python train.py --input="log_mel" --arch="crnn" --hidden_act="relu" --depths=[1, 1, 1, 1] --widths=[128, 160, 192, 240] --rnn_width=256 --optimizer="muon" --learning_rate=0.0019 --adamw_lr_other_params=0.0021 --gradient_centralization=true --max_steps=2300 --batch_size=64 --epochs=5.7 --lr_schedule="cosine" --adamw_weight_decay_other_params=0.05
Rows from block 3 of a small self-supervised audio encoder (BEST-RQ), named by matrix and row number. Each number is 128 + 32 x the weight over its row's rms, rounded and kept within 0 to 255. All counts start at 0.
After each channel's rows are labels from the 100 clips, of 14976, where the channel reaches its highest value: "strongest on" is what is common among them. Only what is clearly more common there than usual is listed. The data: acted Russian speech (Dusha). In brackets: how many of the 100, against the usual share in percent.
# conv: width-3 conv (model.blocks.3.conv.weight, 240x192x3, each kernel summed), inputs 0-191

conv.185 [136  74 102 128 147 111 114 128  86 124 145 228 168  92 110 176 128  73 118  69  82 144 122  83 105 116 166 141 177  66 125 124  86 102  95 192 106  76 112 147 200 137 102  93 154 117 154 161  99  95  81 156  71 109 116 121 143 188 163 128 119 135 230 135 103 146 128 128 109 136 171 112 167 128 149 151 105  60 139 173 133  54 116 132 114  97 135 150 128 115 172  77 132  65 143 157 107  92 166 150 103 118 100 128  86 128 164 190 129 100 113 171 100 149 105 106 148 186 138 130 151 141 151 179 129 160  55 142 146 131 170 128 104 108  61 149 123 128  76 147 113 128 106 128 105 147 143 219 147 122 133  99 146 128 123 128 134 128 168 159 128 137 170  88 145 117  76 131  83 103 122  96 128 128 117 146  90  64 126 100 136 135 102 129 126 115 155 120 100 143 111 179]
strongest on: emotion: angry (40 vs 18.4)

conv.191 [135 109 166 150 116  20 151  63  96 147 128 144 108 147 108 128  40 128 117 117 165 131 148 109  79 138 111 152 120 128  88 147 160 154 152 128 154 199 103 115  89 104 126 155  93 140 158 159 133  76 129 132  92 161 128  98 168 108 150 128 188 128 130 137 102 118 137 128 146 148  93 128  96 108 134 101  80 128 126 151 168  96 205 128  96 108 128 123 128 121 128 140 132 102  90 152 108 189 198  73 120 104  95 191 148 100 158 102  94 118 128  31 128 166 203 143 113 128 101  94 139 114 123 241 112 114  53 136 163 116 133 107 154 126 169 121 152 106 192 135 115 133 112 141 132 149 136 114 114 161  83 128 128  96 143 134 161 128 143  88 157 173  92 185  97 115 193 115 128 132 154 176 106 103 128 119 103 128 128 152 153 128 106 162 203 128 101 111 128 108  68 181]
strongest on: emotion: angry (43 vs 18.4)

conv.177 [ 77 166  44 128 126 167 111 145 110 176 111  62 164 131 108  94 110 172 125  87 128 129 158 131 165 123 128 112 163 104 128 162 195 153 138 102  97 153 157 143 116 119  85 128  95 128 118  80 147 201 122  94  85 128 147  88 103 102 128 160 128 152 125 152 228 167 144  90 124 202  85  86  91 132  97 166 101 115 134 181  44 132 108 150 120 158 172  80 181 104 151 161 113 128 107 106 128  77 151 125 128 104 138  98  93 128 128 101 127 103 157 131  93 128 128 128 128 156 121 144 134  98 109 219 169 128 167 128 155 102 110 152 105 116 113 106  95 105  92 166 154  74 111 182  98 101 136 113  96 217 132 149 121 113  96 128 133  87 192 137 112 128 159 123 118 190 148 188 162 176 113 128 128 157 136 168 154  92 193 166 113 123 134  83 140 100 107 128  82 128 104 148]
strongest on: emotion: positive (40 vs 18.6)

conv.139 [100 160 141  99 106 128 168 148  95 111 175 117 161 133 123 106 128 128 109 126 148 109  96 115 162 131 171 114 114 155 114 151 140 235 127 106 110 133 135 127 183 128 149 135  95 126 139 119  81  63  96 130  86  98  84 144 106 132 105 156  83 107 182 115 136 107 116 127 128 128  74 110 133 180  85 120 186 125 128  98  58 121 128 112 114 142 128 128 195 143  99  83 179  90 128 133  95 113 147  85 124 101 157 109 141 190 124 128 139 106 104 177  97 158 101 156 128 128 129 149 116 117 144 147 200 135 128 135 128 154 204 121  69 128  41  20 117 156 112 130  92  95  86 158 113 128 135 231  93 134 160 114 122 141 156 168 120  79 128 144  99 106 128 168 101 182 105 164 128  95  99 114 103 111 109 128 101 105 152 141 168 122 125 159  71  94  54 173 200 148 123 149]
strongest on: emotion: sad (58 vs 27.6)

conv.16 [128 122 113 128 128 111 130 128 163  99 140 129  69  85 112 130 184  87  93 116  77 106 194 128 128 149 128 117 177 168 128 109 187 129 151 175 160  87 128 128 110  94  93 119 130  99 121  43 102 189 124 107 100 111  89 188 119  74 154  93 162 152 147 161 133 198 128 142 139 141 100  92 103 110 180 128 128 112  67 100 152 145 120 111 117  98  95 128 243 107  87 122  81  87 115 130 144 139 117 161 142 164  87 128 151 137 156 146 128 154 128 201 112 128 200 169 132 106 165 151 100 162 151 171 128 128 143  96 102  94 122  93 111 199  77 140 122  39  88 105 129  97 147 176 103 103  90 128  69 109 103 115 128 150 184 141 162 109 103 208 136 130 128  55 141 128 117 114 108 115 125 126 104 140 160 100 128 179 129 101 105 117 167  98 147 171  95 122 130 135 142  94]
strongest on: emotion: angry (39 vs 18.4)

conv.130 [ 95 110 152 102 145 128  82 146 113 128 113  75 166 135 159 154 119 128 100 156 171 108  85 137 114 105 157 106 158 103 101 117 116 147 115 154  72 102 140   8 186 103 124 124 165 119 128 180 153 125 108 128 118 127 148 128 154 140 135 210 154 128 128  98 102 103 142 154 128 128 118 141 182 119  83 115 134 136 110 180 113 140 114 134 125 149 161 156 169 108 126  50  73 148 114  89 101 126 151 165 141 148 128 120 172  96 133 184  58 108 100 116 155 147  86 133  91 128 168 136 139  88 141 173 125 152 128  54 147  86 166 116 128  94 167  91 103 128  85 115 111  51 114 149 173 138 132 146 105  90 169 177 167  96 108 137 128 108 128 241 109 112 151 128 183 138 110 104 148 108 128 188 128  84 130 168 176  51 130  84 139 111 137 159  44 115 107 115 128 136 143 177]
strongest on: emotion: angry (39 vs 18.4)

conv.234 [139  97 128 107 143 142 128  69 141 160 128  90 176 136 192 113  55 163 142 166 101 107  45  83 128 142  68 139  55 190 116  96  99 128  30 105  83 151 171  97 128 128 128 103  90 176 106 161 152 136  66 125 128 128 165 148 137 124 123  82 161 140 131 158 128 149 125  88 144 110 124 121 107 122 142 128 128 145 120 149  65 192 115 137 128 113  99  80 152 128 169 101 192 108 168  87 114 128 128 185  67 128 154 178 110 143 140 111 154 120 107 122 161 140 116 126 118 128 150 127 128 160 156 125  93  89 141 123 128 159 216 145 128 171 127 105 105  94 101 107 115 128 155  97 195 148 142 177 118 232  71 162 147 203 140 128 114 140  94 102 128 114 154 102 128 130 152 147  93 106 119 128 212 123 136 179  81 168 133 104 115 119 147 128 140  83 128 128 139  91 146 128]
strongest on: emotion: angry (39 vs 18.4)

conv.188 [155 157 137 155 111 172 166 113  96  73  94 151 128  69 156 163 126 167 125 131  42 139 127 107 162 147 169 128 129 128  87 194 154 144 128  78  83 128 102 143 117 136 128 133  97 141 199 146 112 236 135 160  86 164 138 128 188 166 133  97 128 162 110 128 153 106 128 148 220 194 175  70 110 120 160 108  89 128  88 117 135  77  95 103 173 119  97 175 155 160 130 156 177 141 155 106 178 134 128  94 122 154 128 140 143 114  78  82 126  99 136 150  99 128 103 137 134 119  83 147 150 151 132  96 126 112 109 121 159 114 103 132  84 175 137 165 113  77 155 126 124  90 151 122 193 145 128 154 172 128 160  52 143 172 128 145 128  47 144 104 118 128 129  94 173 111 112 116 155  84 117  90 109 128 162 115 159 162 135  87 128 101 128 165 123 121 172 150 199  97 128  65]
strongest on: emotion: angry (39 vs 18.4)

conv.19 [155 128 125  26 156 129  82 154 119 205 130 176 128 124 131  68 145 102 128 152 128 128 166 128 112 105 114 128  92 101 162 115 172 116 120 123  91 174 172 214 128 128 119 101 112 107 115  54 102  84 162 128 178  80 128 128 102 124 121 128 158  82 151 128 158 155 150 161 128 106 147 139 152 169 155 157 120 127 147 160 128 167 147 160 109  70 107 126 133 105 106 128 119 151 145 108 135 128 190 128 147 131 117 172 165 142 101 147  94 141 118 147 162 113 103 122 145 152 176  70 128 153 118 169 123 194 136 182 128 142  28 159 159 113 176 147 114 128  93 149  76 174  76 131 178  99 121 107 128 116 187 129 132 128 173 134  97 114 128 192 153 146 110 128 143  91 195 166 128 176 100 136  85 107  83  78 150 128 142 128 109 175 128  54 141 111  81 128 163  58 117 188]
strongest on: emotion: angry (38 vs 18.4)

conv.34 [ 94 186  81 115 125 121 128 159 155 109  97 155 124 110 152 128 128 139 147 124 128 115 163 137 170 121 128 103 114 165 148 128  88 138 111 157 157 128 136  94 128 133 102 137 163  88 129 218  93  75 147 169 128 172 134  89  99 118 221  93 105  90 128 129 125 132 110  84 150 128 156 117 111  83 116  55 138 163 195  95  93 166 120 115 155 121  93  95 102 111 137 119 141  99 177 128 155 124 145 111 139 119 128  99 195 148 171 109  77 128 128  91 102 190 167 117  96 128  63 117 159 128  64  96  92 120  86 135 154 128 102 151 135 123  96 198 150 128  80 140 129 159 215  87 124 149 100 175 180 212 135 128  77  92 151 166  71 128  62  70  94 122  93 179 128 157 155 129 132 104 123  57 104 128 125 130  76 110 145 173 171 128 109 107 102 103  97 119 105 130  88 124]
strongest on: emotion: angry (38 vs 18.4)

conv.82 [128 128 118 116 102 108  68  79 205  84 128 104 127  94  73 137  75 122 138  70 120  94 168 153 113 149 118 113 232 128 169 148 159 163 160 106 113  65 110 130 188 128 111 128 175 125 109 128 198 150 100 106 124  99 150 116 144 163 142 135 171 106 128 129  91 144 125 125 110 149 128 108 128 134 106 151 109 133 165 103 150 105 142 164 134  71 119 120 128 101 128 230 153 139 128 153 121 183 187 119 159 110 107 128 120 128 108 125 120 171 140 104 128 128 150 214 185 141 150 153 121 128 138 198 147 127  67 143 203  85 143 133 191 147 128 190 103 117 122 165  68 154 133 128  74  73 155 173 128  97 128 117 106 140  91 135  68 107 157  94 129 174  85  54  83  94 123 117 159  98 128 149 148 128 153  80  73 130 108 128 130 145 138 128  98  98 128 114  94 172 135 154]
strongest on: emotion: angry (38 vs 18.4)

conv.91 [128 126 142 150  98 170 164 184 110 119 171  87 136  98  88 128 167 106 140 126 119 121 118 117 105 190  63 110 185 116 106 114 152 150 128 106 127 122  85 109 128 160 133 128  35 165 128 104 162 114 130  52 128 164 112 105 119  87 149 128 128 150 207 120 107 198 146 118 142 144 138 113  62  71 164 158 143 109 135  96 179 167 170 139 134 168  91 156 159 164 128 115 182 109 137 127 137 166 140 132  75 128 160 124 129  78 155 120 177 173 114 102 112 172 124 143 122  99 128 109  84 136  87 182 115  97 128 140 137 146 106 134 155 186  56 157 132  93  93 128  83 134 102 173  42 144 160 116 112 149 158  94 139 151 109 131  98 162 115  96 167  99  47 136 140 117 100  81 122  80 128  89 109 100 121 137 185 120  74 105 141 106 132  83  82 113 110 130  56 148 128 201]
strongest on: emotion: angry (41 vs 18.4)

conv.23 [ 91 120 163  84 121 164 127 137 132 165 126 165 119 115 128 121  97 176 128 128  99 139 126 118 119 141 128 102 124 106 189 123 146 198 125 136 160 146 132 172 141 121 135 104 149 128 136 160 137 124 109  94 128  73 129 165 128 177 128 110  86 107 128  84 193 143 128 131  91 134  72  70 149 181 133 140 128 129 128  96 113  95 128  88 118 114 112 127 105 153  85 125 113 116 218 128  57  66 102 175 153 155  67 167 128 186 128 171 255 189 116 105  75  67 145 147 172 145 142 157 138 154 128  54 128 123 119  90 110 128 128  98 145  73 110 150 128 201 169 165 109  57 101 126 141 135 135 128 167 134  64 147 128  88 223 128 127 126 111 178 104 141 168 169 104  93 139  59 105 148 151 108 128 137 128  97 131 128 128 158 115 128 109  92 121 148 114 131 138 142 143 139]
strongest on: emotion: neutral (60 vs 35.5)

conv.203 [128 122  92 109 106 128 128 154 106  97 128 199 179 128 122  89 128 176 155 148 118 172  94 109 190 128 128 154  84 135 106  53 115 186 214 142  80 128 128 166 144 168 146 163  99 116  68 174 154 142 128  95 200  69 151  97 144  89  95 152 135 111 107 128 151 141 185 161 103 106 190 107 135 131 138  63 110 175  74  92 137 174 125 107 110  83 116  73 172 104 141 110 125 159 124  86 155 131 148  74 114 162 132 119 164 149 170 139 134  99 165 131 115 128 137 165 159 189  88 113 143 154 187  54 195  60 105 113  92 162 114 177 141 142 142 195 156 127 188 128 137 116 131 112  99  93 128 132  97 144 118 114  77 135 128 128 132  97 157 141 107 128 185 100 162 128 102 176 128  95 129 128 130  63 117 101 115 173 151 120 106 156 145 128 142 109  98 128 162  98 165 123]
strongest on: emotion: angry (40 vs 18.4)

conv.96 [112  90 194  96 107 124  98 148 132 100 189 103  88 135 113 159  89 107 102 156 112 108 105 128 132 134 128 188 154 159 101 128 153  88 136  89 128 108 108 181 148 134 128 107 198 128 105 204 110  95 135 117  96  90 124 123 127 136 169 139 114 154 128 122 128 144 113 130 135 101 128 128 149 120 147 125  62 238 165 104 128 128 124 153 141  73 112  66  95 128 155 152 103 137 148 126 110 128  90 148 104  66 128 128 176 164 128 126 141 150  81 174 203 121 186 180 146 150 148 121 171 138 104 149 103 124 100 126 144 163 128 182 119 128 140 124 138 188 164 151 171 141 157 109 149 143 159 144 189 160 117 134  97  90 115 157 112  71 128 157 130 152 141 170  73 141  99 236 107  61 111 182  99  68  75 110  76 144  97 158  73 115 136 174 145 156 103 131  69 109 108 128]
strongest on: emotion: angry (45 vs 18.4)

conv.57 [ 58 130  97 181 155 135 105 143 121  69 172 135 125  92 109 142  99 174 149 110 110  76 105 199  82 151  84 108 129  38 134 142  95 128 133 163 101 107 164  75 205 128 136 108  67  98 110 152 151 148 128 128 126 146 148 139  96 134 172 128 139 115 176  42  94 102 128 110 154 146 114 155 117 121 128 101 184 114 114 158 175 131  81  81 116 128 160 150 147 161 140 171 128 168 135 150 150 212 136 168  95 101 185 148 149 123 104  97 154 119 147 109 111  87 128 134 107 132 154 101 138 165 136 172 160  79 128  79 155 128  98 116 128 132 149 161  22  92  63  83 111 156 128  99 143 128 133 162 111  68 103 107 148  61 166 111  79 136 174 128 158 151 123 151  69 139 178 128 140 176 167 180  89 128 107 136 128 151 144 112 144 109 128 119 143 158 106 156  91 103 142 140]
strongest on: emotion: angry (40 vs 18.4)