A small self-supervised audio encoder (BEST-RQ), trained from scratch: norm batchnorm, trained on acted Russian speech (Dusha).
Rows from block 5, named by matrix and row number. Each number is 128 + 32 x the weight over its row's rms, rounded and kept within 0 to 255. All counts start at 0. Numbers have three digits each.
# weight_ih_l0: LSTM input weights (gates i, f, g, o stacked) (model.rnn.1.rnn.weight_ih_l0, 1024x256), inputs 0-85
weight_ih_l0.672:153128128128128143179140169172070115128161195128128128128222128081128154087115108063154104128128200128145128126162128120128128089085128128128128128180128128199088128128128128128084128166128128128128128128144166162128074153128128128059128128128128128128182128
weight_ih_l0.673:128086128128157154062212128063097134128128166128128099128128128128083141128128128069128128125183089111128128123019114206128098128128149085128050128128081128139170178128128068178085150100103110128128059128128128128066120143128056082128128104162050209104151219
weight_ih_l0.674:174100128128128128066128128110128163175139051128213063088128128179164128128170128201126118154176202156128053179058128095128128128128128128128128128024056128128128072128044128090128138128128128128128178128109128128128079128128128163128128128128128128119185128
weight_ih_l0.675:128153189094078153128170093179128055128173163161106174240101128128119157175084128128077128082103076128080128128160128128128173128099162102171133088128128106116131128128128128128145096065128128128173128129105128128151109128128128121153128128106128174128128169
weight_ih_l0.676:151104128128128109128107217128206128163079135128054167189128088128182128128128221128128138174156073079097128091128149128128075128128107168128204052050128128128128128162121128165128121069128128147128128128162142128128188128110128110128128128113087128128128072
weight_ih_l0.677:101128128118072144103123110161128091128122156128143128128154148101158098080149185128128128137128128175214128181128176074128103128108114058128171128096128183128181110128171128170097096128102128114128128199128016128093128154183143088079128128128128128134171128
weight_ih_l0.678:053164128128078128128218128151128128149128145128155089050128190068175090128097183128128128128144128157152128128203095126128128074171148170128128068083128100166128128128056171142128164202178160128128255131128163128177095074128118167128128128128046130110128128
weight_ih_l0.679:128154128128105128103128119128128164255128043128128128128128128128128173097082178128128128073081128216108129128081147178038166128128128128115114128110128067128096128128128128128040128077128128128104085128128128104230076128128128117174128094174128128157128059
weight_ih_l0.680:072128128128128070128163122122128128163128062080128107128128177128145187128128124128128080165128128072128128139128083168071128153162137128121128104132146089128060056156091066109126077128128078059128160076100128096128165128070128128128235128128122128174128128
weight_ih_l0.681:153112128128154128128085097183128134208128128128128128071128094128128129124128128128091177128128128205128146107128128128119128158128128208145128114128090128128128170150128050128144128128136128023128128128220193128128128157146064128061128128128100035128041128
weight_ih_l0.682:167128128128128128162128128193090128192098162128128128079168128128143128128095146128093073076180158128106087148096148157128128128101101128128128134172065128128075128128128128127093099090054085128119138128191128128112195128128148128128094128128128128128128095
weight_ih_l0.683:128178128089128128128189141128128068115128112128090128128128128148128068128128128128128079133128156128165128186169128128162128128195128128128128128128134128128133195098151115128193128128128128150095128128128170128142159128128225204234128222167128106128128111
weight_ih_l0.684:105128128094128128128128128128128128166125093128173128128163181153128128128128128059089069128151066182168097062132080128128128119128128128128128128128102212161187152170033028128202103119128128066079154128128128128174190115128194068170128149107128128118086128
weight_ih_l0.685:172132128128128071173128183128035128075128153208128128039128128198128144162094128117103128082128128128128138128085128128128128128128162161115128080175073128128128128181160181128196191128128141128128128104128165128128128172128176128128063128091128091128107128
weight_ih_l0.686:115169128166128075128128084062128083128128128097181117128128128128110128128173128142141128128131081141094122128166128085128127128119151179128082128145106059126128128128128122063179125141173188128128061128128128128128128128128128131128148128128111118134128087
weight_ih_l0.687:128222128189176128186135076128102120104216128108128128128078128128128128128128119189128128084128199128128128138128128224146128187176178128128128178141168128128128127106128169128106144128128128128101097086199079128128156086056128128128188146156098128128128128
weight_ih_l0.688:064128111128109164128121036128176151128094170128089128128120146135128161128128128128131128163108128128100087128128159113154117118128160088069116128082121128128128176143150128128128187128089109128178128101107211160187130128128128175116128077128222128128157148
weight_ih_l0.689:128128140103209103128192128128128128128141108086128128202190128090164038128128128103128128173207172157093143128055117093098128166128103128128128128193174128139128180199202151165175086128128128105138155128128081128110128071128128128128128189128167128128128128
weight_ih_l0.690:177159179128128128128128128128116107082128159128128128199128128128128128128128128128128165062128128128128161128128128128128102181128080128088110128128208128128128128128136074128115128128084093160128147136128128128163181128112155128128148183141128128086150128
weight_ih_l0.691:128155128091125103128128128184128128128173156167174172126128128128128069128128154128128069128128128092128129169090128177186128095128128078128101128128146137048160128083086064128128128128128128160101098194128128077180100128078179128128196132177141128128159097
weight_ih_l0.692:167177128118166128064128128149128045051068189074179172106084199131101093155128156128128128128156189140128128159128217128137120128197128128128097128172128189128128128173128128128128128128153147174128164098055089115147128128128128068128128128090150162049128128
weight_ih_l0.693:128046120201128128128128167216128128173128128128109128128170139103128128133116156153098128098128128158189150089128128105128128099128128128075088128128174128128128128197128069128128128141128128096186111128128209078182128169147120186105128058172128077165222128
weight_ih_l0.694:128090128093068190109211128104060128128174128168154128128186128065128085157128104128128128172128128128128036120128168128217152128128084128119143116128128128128144128128128164130128128070128057128128128102135128128099158105128128083144097128088165175086128128
weight_ih_l0.695:152128092128128128207128061096128128135128147128118128128157128075171128128128128132128128128066089128128128128128144128128128137176111200128135069128202128171146151128160174128134128098128128112128128128128128106111128146085193128154079113149128128128113128
weight_ih_l0.696:072141080128128190180204128068092097128194128144071128180183095128128128128128072097102128128128165128122121128125128128170040088128128128128080039121128181178128050181158181152128128128179098128128128079164144091128128131128176121128128184153128161128200178
weight_ih_l0.697:128128133128128088084128128178208132128128149128124128135128062128118128066128184128085188128117067128109043180118100128128150128167166128128128128071047128169128128183128128128221128126128128181128075128128178146071128128128205128128140165128128128126128164
weight_ih_l0.698:138109128099106127152128101128128060128100128130128128128109160146060128211148158128125160114128128128115151128181117128047160128147128128128128101063208128128128174176128128128117133128128049102066128090128128128128173128128128128128128128135158181128128128
weight_ih_l0.699:110082128170215128118128128128128128128128148128128217128117128193038164128108191137128128162128160082128138159172128128128128128184128128128128128128128183071128149128128104128069128200189128128154128128153128152140128109078204128212064128128065115128128128
weight_ih_l0.700:147128128092128075128088128214160128128056140149128167128128088128128128128104128128057080128128197128192072128127149128128128142128173128168128058128081179176128128128108128113128067128153128121128170128128128086128128128128128128072128195128128161113128128
weight_ih_l0.701:190133128096178128128166128211128128201155128183128128108128084128114128128085128128090152080128128117128128128128128128128128114191122149093084128093220212128128128098128194151096128128155128125128077128172128064128128128128128128128128128195128128164098080
weight_ih_l0.702:128128128128135128128084101165128121128128073128143128069128128128058128169128189161073128053077183128114128128128143096102128128160128128122079171128055128179130086176128128128128120211157064122047128174070107196081128017128128128175139169173169129138169128
weight_ih_l0.703:128117128128128187128160204094089158081094097128074155097152100110128132163128128128128088156188212128128128203111128128128072159128128066128103128128119128105108128128128128128128151128128166128128201114128128128128128164091094049128088128070087128128128128
weight_ih_l0.704:128128130128178107128128128128128160127160175162170159157128092071079128213128042128128142166128035137128184128128128117128128241038128178186161128093255168128128128198134128128072128080128078128128128096119109128128190128179128128128173157128179188101128162
weight_ih_l0.705:150110081079132128160128128128128128128149128128116083045165072125135128128128129128073059128098128065162128089084164128128128172128128128128127171167128128192143128128128128128066128097168104077089128199128128128095075154128128174089117128128128128128128208
weight_ih_l0.706:020128128211128128128079185059128196128128125097128128128175128128117179148100128076128068105128128128161096128128137128161069128128128128056128197120128128128077089141110128128128042093128046128128128091133091073128128128128128158128128116066097128205135137
weight_ih_l0.707:145128128103128128128061128128128128108182169128128099128128159177128128128084090119128128129104128098128108128128128128128175128128128168128082128128094092155128128128128184128128141128146128094056208128128176071128156053128093128128128128049092128128128077
weight_ih_l0.708:128023128128187122083128148093128140213100128128083128128128128132157128104050128148116128128128084128128138163161128138128128128128128055175128176128128047128128155037128128128136128091128128060159105128181083045128128065128152128128128107197067148128128076
weight_ih_l0.709:128128128128128128113081053128128078107128151128071128135128130128093075128128014128090128046087128128128138128128060128111199082162128128096128135134090161128152128128095128128128143172173128128128128128128125128128128186163128128128128128150128149142128128
weight_ih_l0.710:085128140215142128172144146128128040096084126188128112099128128128128128105128142128128128050128128128157095201128128101077128234140128128128102128093128128128175128128153150128071177221128144128187150128125151128101119128128128138128170102206151169081083164
weight_ih_l0.711:162179128128081128094190128128108128128128128128128128128128050128088078064128128094050098206144131128096159128128128073104100046128128128100112162095128128128115128128128128128072128188182128128191099128128128128128128128128152128132128074128073167128128128
weight_ih_l0.712:071128128127133154162128169128128010128128175128165212137140128076128158128084128128129128221128128128084128128163050167084128128090195147128099128128131128128128169128128128106128128191082061128178128128128163128194128098155128128128128128128184128128068128
weight_ih_l0.713:075066107148118159086128128144128101128150128147171128088128170137097184083128114095128128205128128128034179128077106087060128101069092128128128158124152149128128114090128128152128128177041175128196170142092096138128128109128084128088128150128170061121128128
weight_ih_l0.714:128128107072128132170128171128170128092051094069128130128128128207108119128128128171141159128170128141059116163128128109128044239162026128128143174140128128084198128155108128128128215128128128177131128128128128128104082128146128150068128128128128135141031128
weight_ih_l0.715:161128128111128180069128076128154106128128128184082128166128152128128128219128128128087128128128128145150128128110147128104128217128078127127128166138140128128128080128128209087144206128167128128163105108128228128128164127128128128114123183119128168152107162
weight_ih_l0.716:128075157154128088148128128128128128201128096128128192128128128172144147146128128066128159128201128160039108128096128128128128128179188143075120121105126123128128167168155128085128128146158108135128169175128095159128205182164062126129053173128128128249145106
weight_ih_l0.717:179139047128128128128112128128178105106157097139128092070128128147128076078099154063187193159080079071128056128097128128128128128161128128179128079128111128145128128084105142128128112177232178118133128128128154099128110209128158128094175128128088128174128128
weight_ih_l0.718:128128077128158128128128173079128128117128128074094095128125128128128098128128128128128112128128128128182128128100128150128180128092128128123128128180128128143128128095128128128090178128128093116120128118158125177128128161077095055128093091093113128128185128
weight_ih_l0.719:206108128075128128128089128128128128128152200195128128128111128185128146089144128128077128128128128128174172128182086170161057164128128144128128128115170128140068149128128128149064128128141065128128069132075087149163135128190108128128099128128128097072092161
weight_ih_l0.720:182075129089128104128140096128069128128138074128116090112128128167117128128128127128178128128128128128128197128128128128133150128184123178128128128128071124170128128128128156070128128082195128069184213171202153128128128128128128090128128128037128128157091128
weight_ih_l0.721:104128128143166128142158159089128128128137154128132128128156179155187128128128128128153085128080191178128128098128128128128073175128128143080128105095128159147190128170100139069128128128191128128128144128128128117128128076128128128148170152128128128132128128
weight_ih_l0.722:128128152176184175098128128128128128170172128128085128128128128092222186128150154105128170150066128097179128074128128128128128177128071088149128128128128128059128128128128117155107151186085185128092128128093128128199108172199108076178139128128122149061116141
weight_ih_l0.723:101098128085128128128128176128143186110128128106108054135163128128128128200128041128128206095191165169147128128100116128128128057128128128128152212128167128128128210073201128128058128128128128101167128140128128128128128128128128128181175191128108128061175128
weight_ih_l0.724:168166128087128078128128195128077128132128129097078128066168091128128128128128128128208128128128104128112128128179074128137102091087128186128128121128128128236110113128128128174053128128128105128128128072092117160128128128128177134080143128128048128088128218
weight_ih_l0.725:128128128128184188128083221162166128165128128128188128128128128145175128128147059128104128146129147128128174062112128097071128128128169128186128128128128128169152128104128128128128128088128128166128128082095128163128201111128083061128128172128203085073136128
weight_ih_l0.726:170094092141163149128068160147151117151128183178128196149128128152087128117180098174145128056128107128128087138128128073128128125094087128198128173128156191090128128128092128200103128128128138157128128128121099128128128128162088128128097211054128085159167128
weight_ih_l0.727:180132188128128128128128128128128128128128128128128065128120150174128229134113128078128121087128128158128128125121128080140114098128128094128128128128153128128128128128132178230128125179079041128155128128128086078210165082094098128128101128128078139171128110
weight_ih_l0.728:128113101128128087151158128128107128128103128155042064128128066179099128128105128146128155137128128056128128120128086128128150016163128037094128128089166128096128092171217114098128128045128085174128089113128141080112143128155195128091128128128128128157093048
weight_ih_l0.729:128157128168132128128128164164143204088128128183106059128128154128153128128128135067128128128124128128128102128073151178128159128101128073060128098118091143128128128128161094128173172128128128184128128128128128128128128095151180075128166128128128134128128128
weight_ih_l0.730:084070128189072101175128196104128128128137128144171157112119128094053156128192128087096051132128178128166157132095170144061137116128171066101075229184128129128128128128128116128128101167128179051128128128103128128128126140076128167128128178128128128162128103
weight_ih_l0.731:128123128076128128128182128092128153084115171128119128166128160073147152171128021110107168139128143174191210082093128128128128087184115128110128030128128128128054175139128094101067185128128128128062128086082128128128073165104128128128128162179133128106175165
weight_ih_l0.732:077181092128128128109094092128128128128106099180128169128098128182104077167101043128151113222128212128179136112160194128128128128126201128092177128128144128128128065128051155128128088128128134145128128128150099128173104082128116128128180154128128128128128162
weight_ih_l0.733:070055120069075149128150061128155137154183098041128128128053068201128128128150114128162151135133128128106128110128111128113063128128128128178167154178166098128089199075128170128128128128193128128164128099128197128128111191128128128128128128128166128128192121
weight_ih_l0.734:198128128128082095128128163128164128168194128179128150081128128128128080058076128138128182128174093153179128094128128171090076128125128128128128067128114128181158182128140128128128162128037128128110128146128052128074072088128128128122128128181128128128061094
weight_ih_l0.735:128172128128115076128128128128128070053195128102128128128144128087128128128153165128128128158177108128128122128128096072128128045157131128128128128128150128212128131202128128203182156128128056196122147128128107128198172162128085128094169120128128128128049128
weight_ih_l0.736:087128171078101128128111128092187093101128150128093128128098128170078128128128131128128060128128128094128128128128128089128174128128107128128128187049128196128117128099128128103128128128130128160128128078128128141128163128128167109128128146141128128158128154
weight_ih_l0.737:128128106169128191059128128128166068096128039128128128170128128128128093122128128232128128128098128128151128073149166128092128187063128095128049103128128128128128128128148099128128128128128128128105095171118081128128099128163128093215128146132128164139161064
weight_ih_l0.738:128160118175131061191128192078128128128164128128053128028128128128097189128128128128128176128128128250128128128170128128128128137191144134034180128128128128128154148089128134077128128178179128128097128151119108098128128103128200128128128128128128128171112067
weight_ih_l0.739:128128071061128128128105176201128128177189128077128071128128056128128128107157149128128128167179128128105156129114128124088128165181128128175192153183105179165100201082128128128165128069094128128100095128128128128179040128128128128091159128151093128128043100
weight_ih_l0.740:159189128128128097128128150131165128128197128128096193128086128128123128131128128128128160128121172210128128125128128097128128128128128194128090045122070102128128128064128128153153128070095128151128128128078125172150128128128138135128098097128128191128128128
weight_ih_l0.741:064128068085073128073128128090104070062128143128116141128135161171088075185128128128128136099072128128155128128144128128109128158161067128117128069120180128128110128095128128128146128187185090128128128128128168105128165093128128050178128165128128160054128038
weight_ih_l0.742:128076128128128128128128158164128128128128128090128118158085128128186128142128128128208128128128107192128128112128083128146128128128066128128128000132069128086196175176032128128128160110117160128128146179128128128160128128084128099128128186128162082128198128
weight_ih_l0.743:192104128177128168197128077144133111147101096165177162139128128128120081105151176172096089128128175128128099128128128172076108128128201133128128128093128121086122128161128128159128128128128128126082128168060185096128169128128092128128165128128061128099179142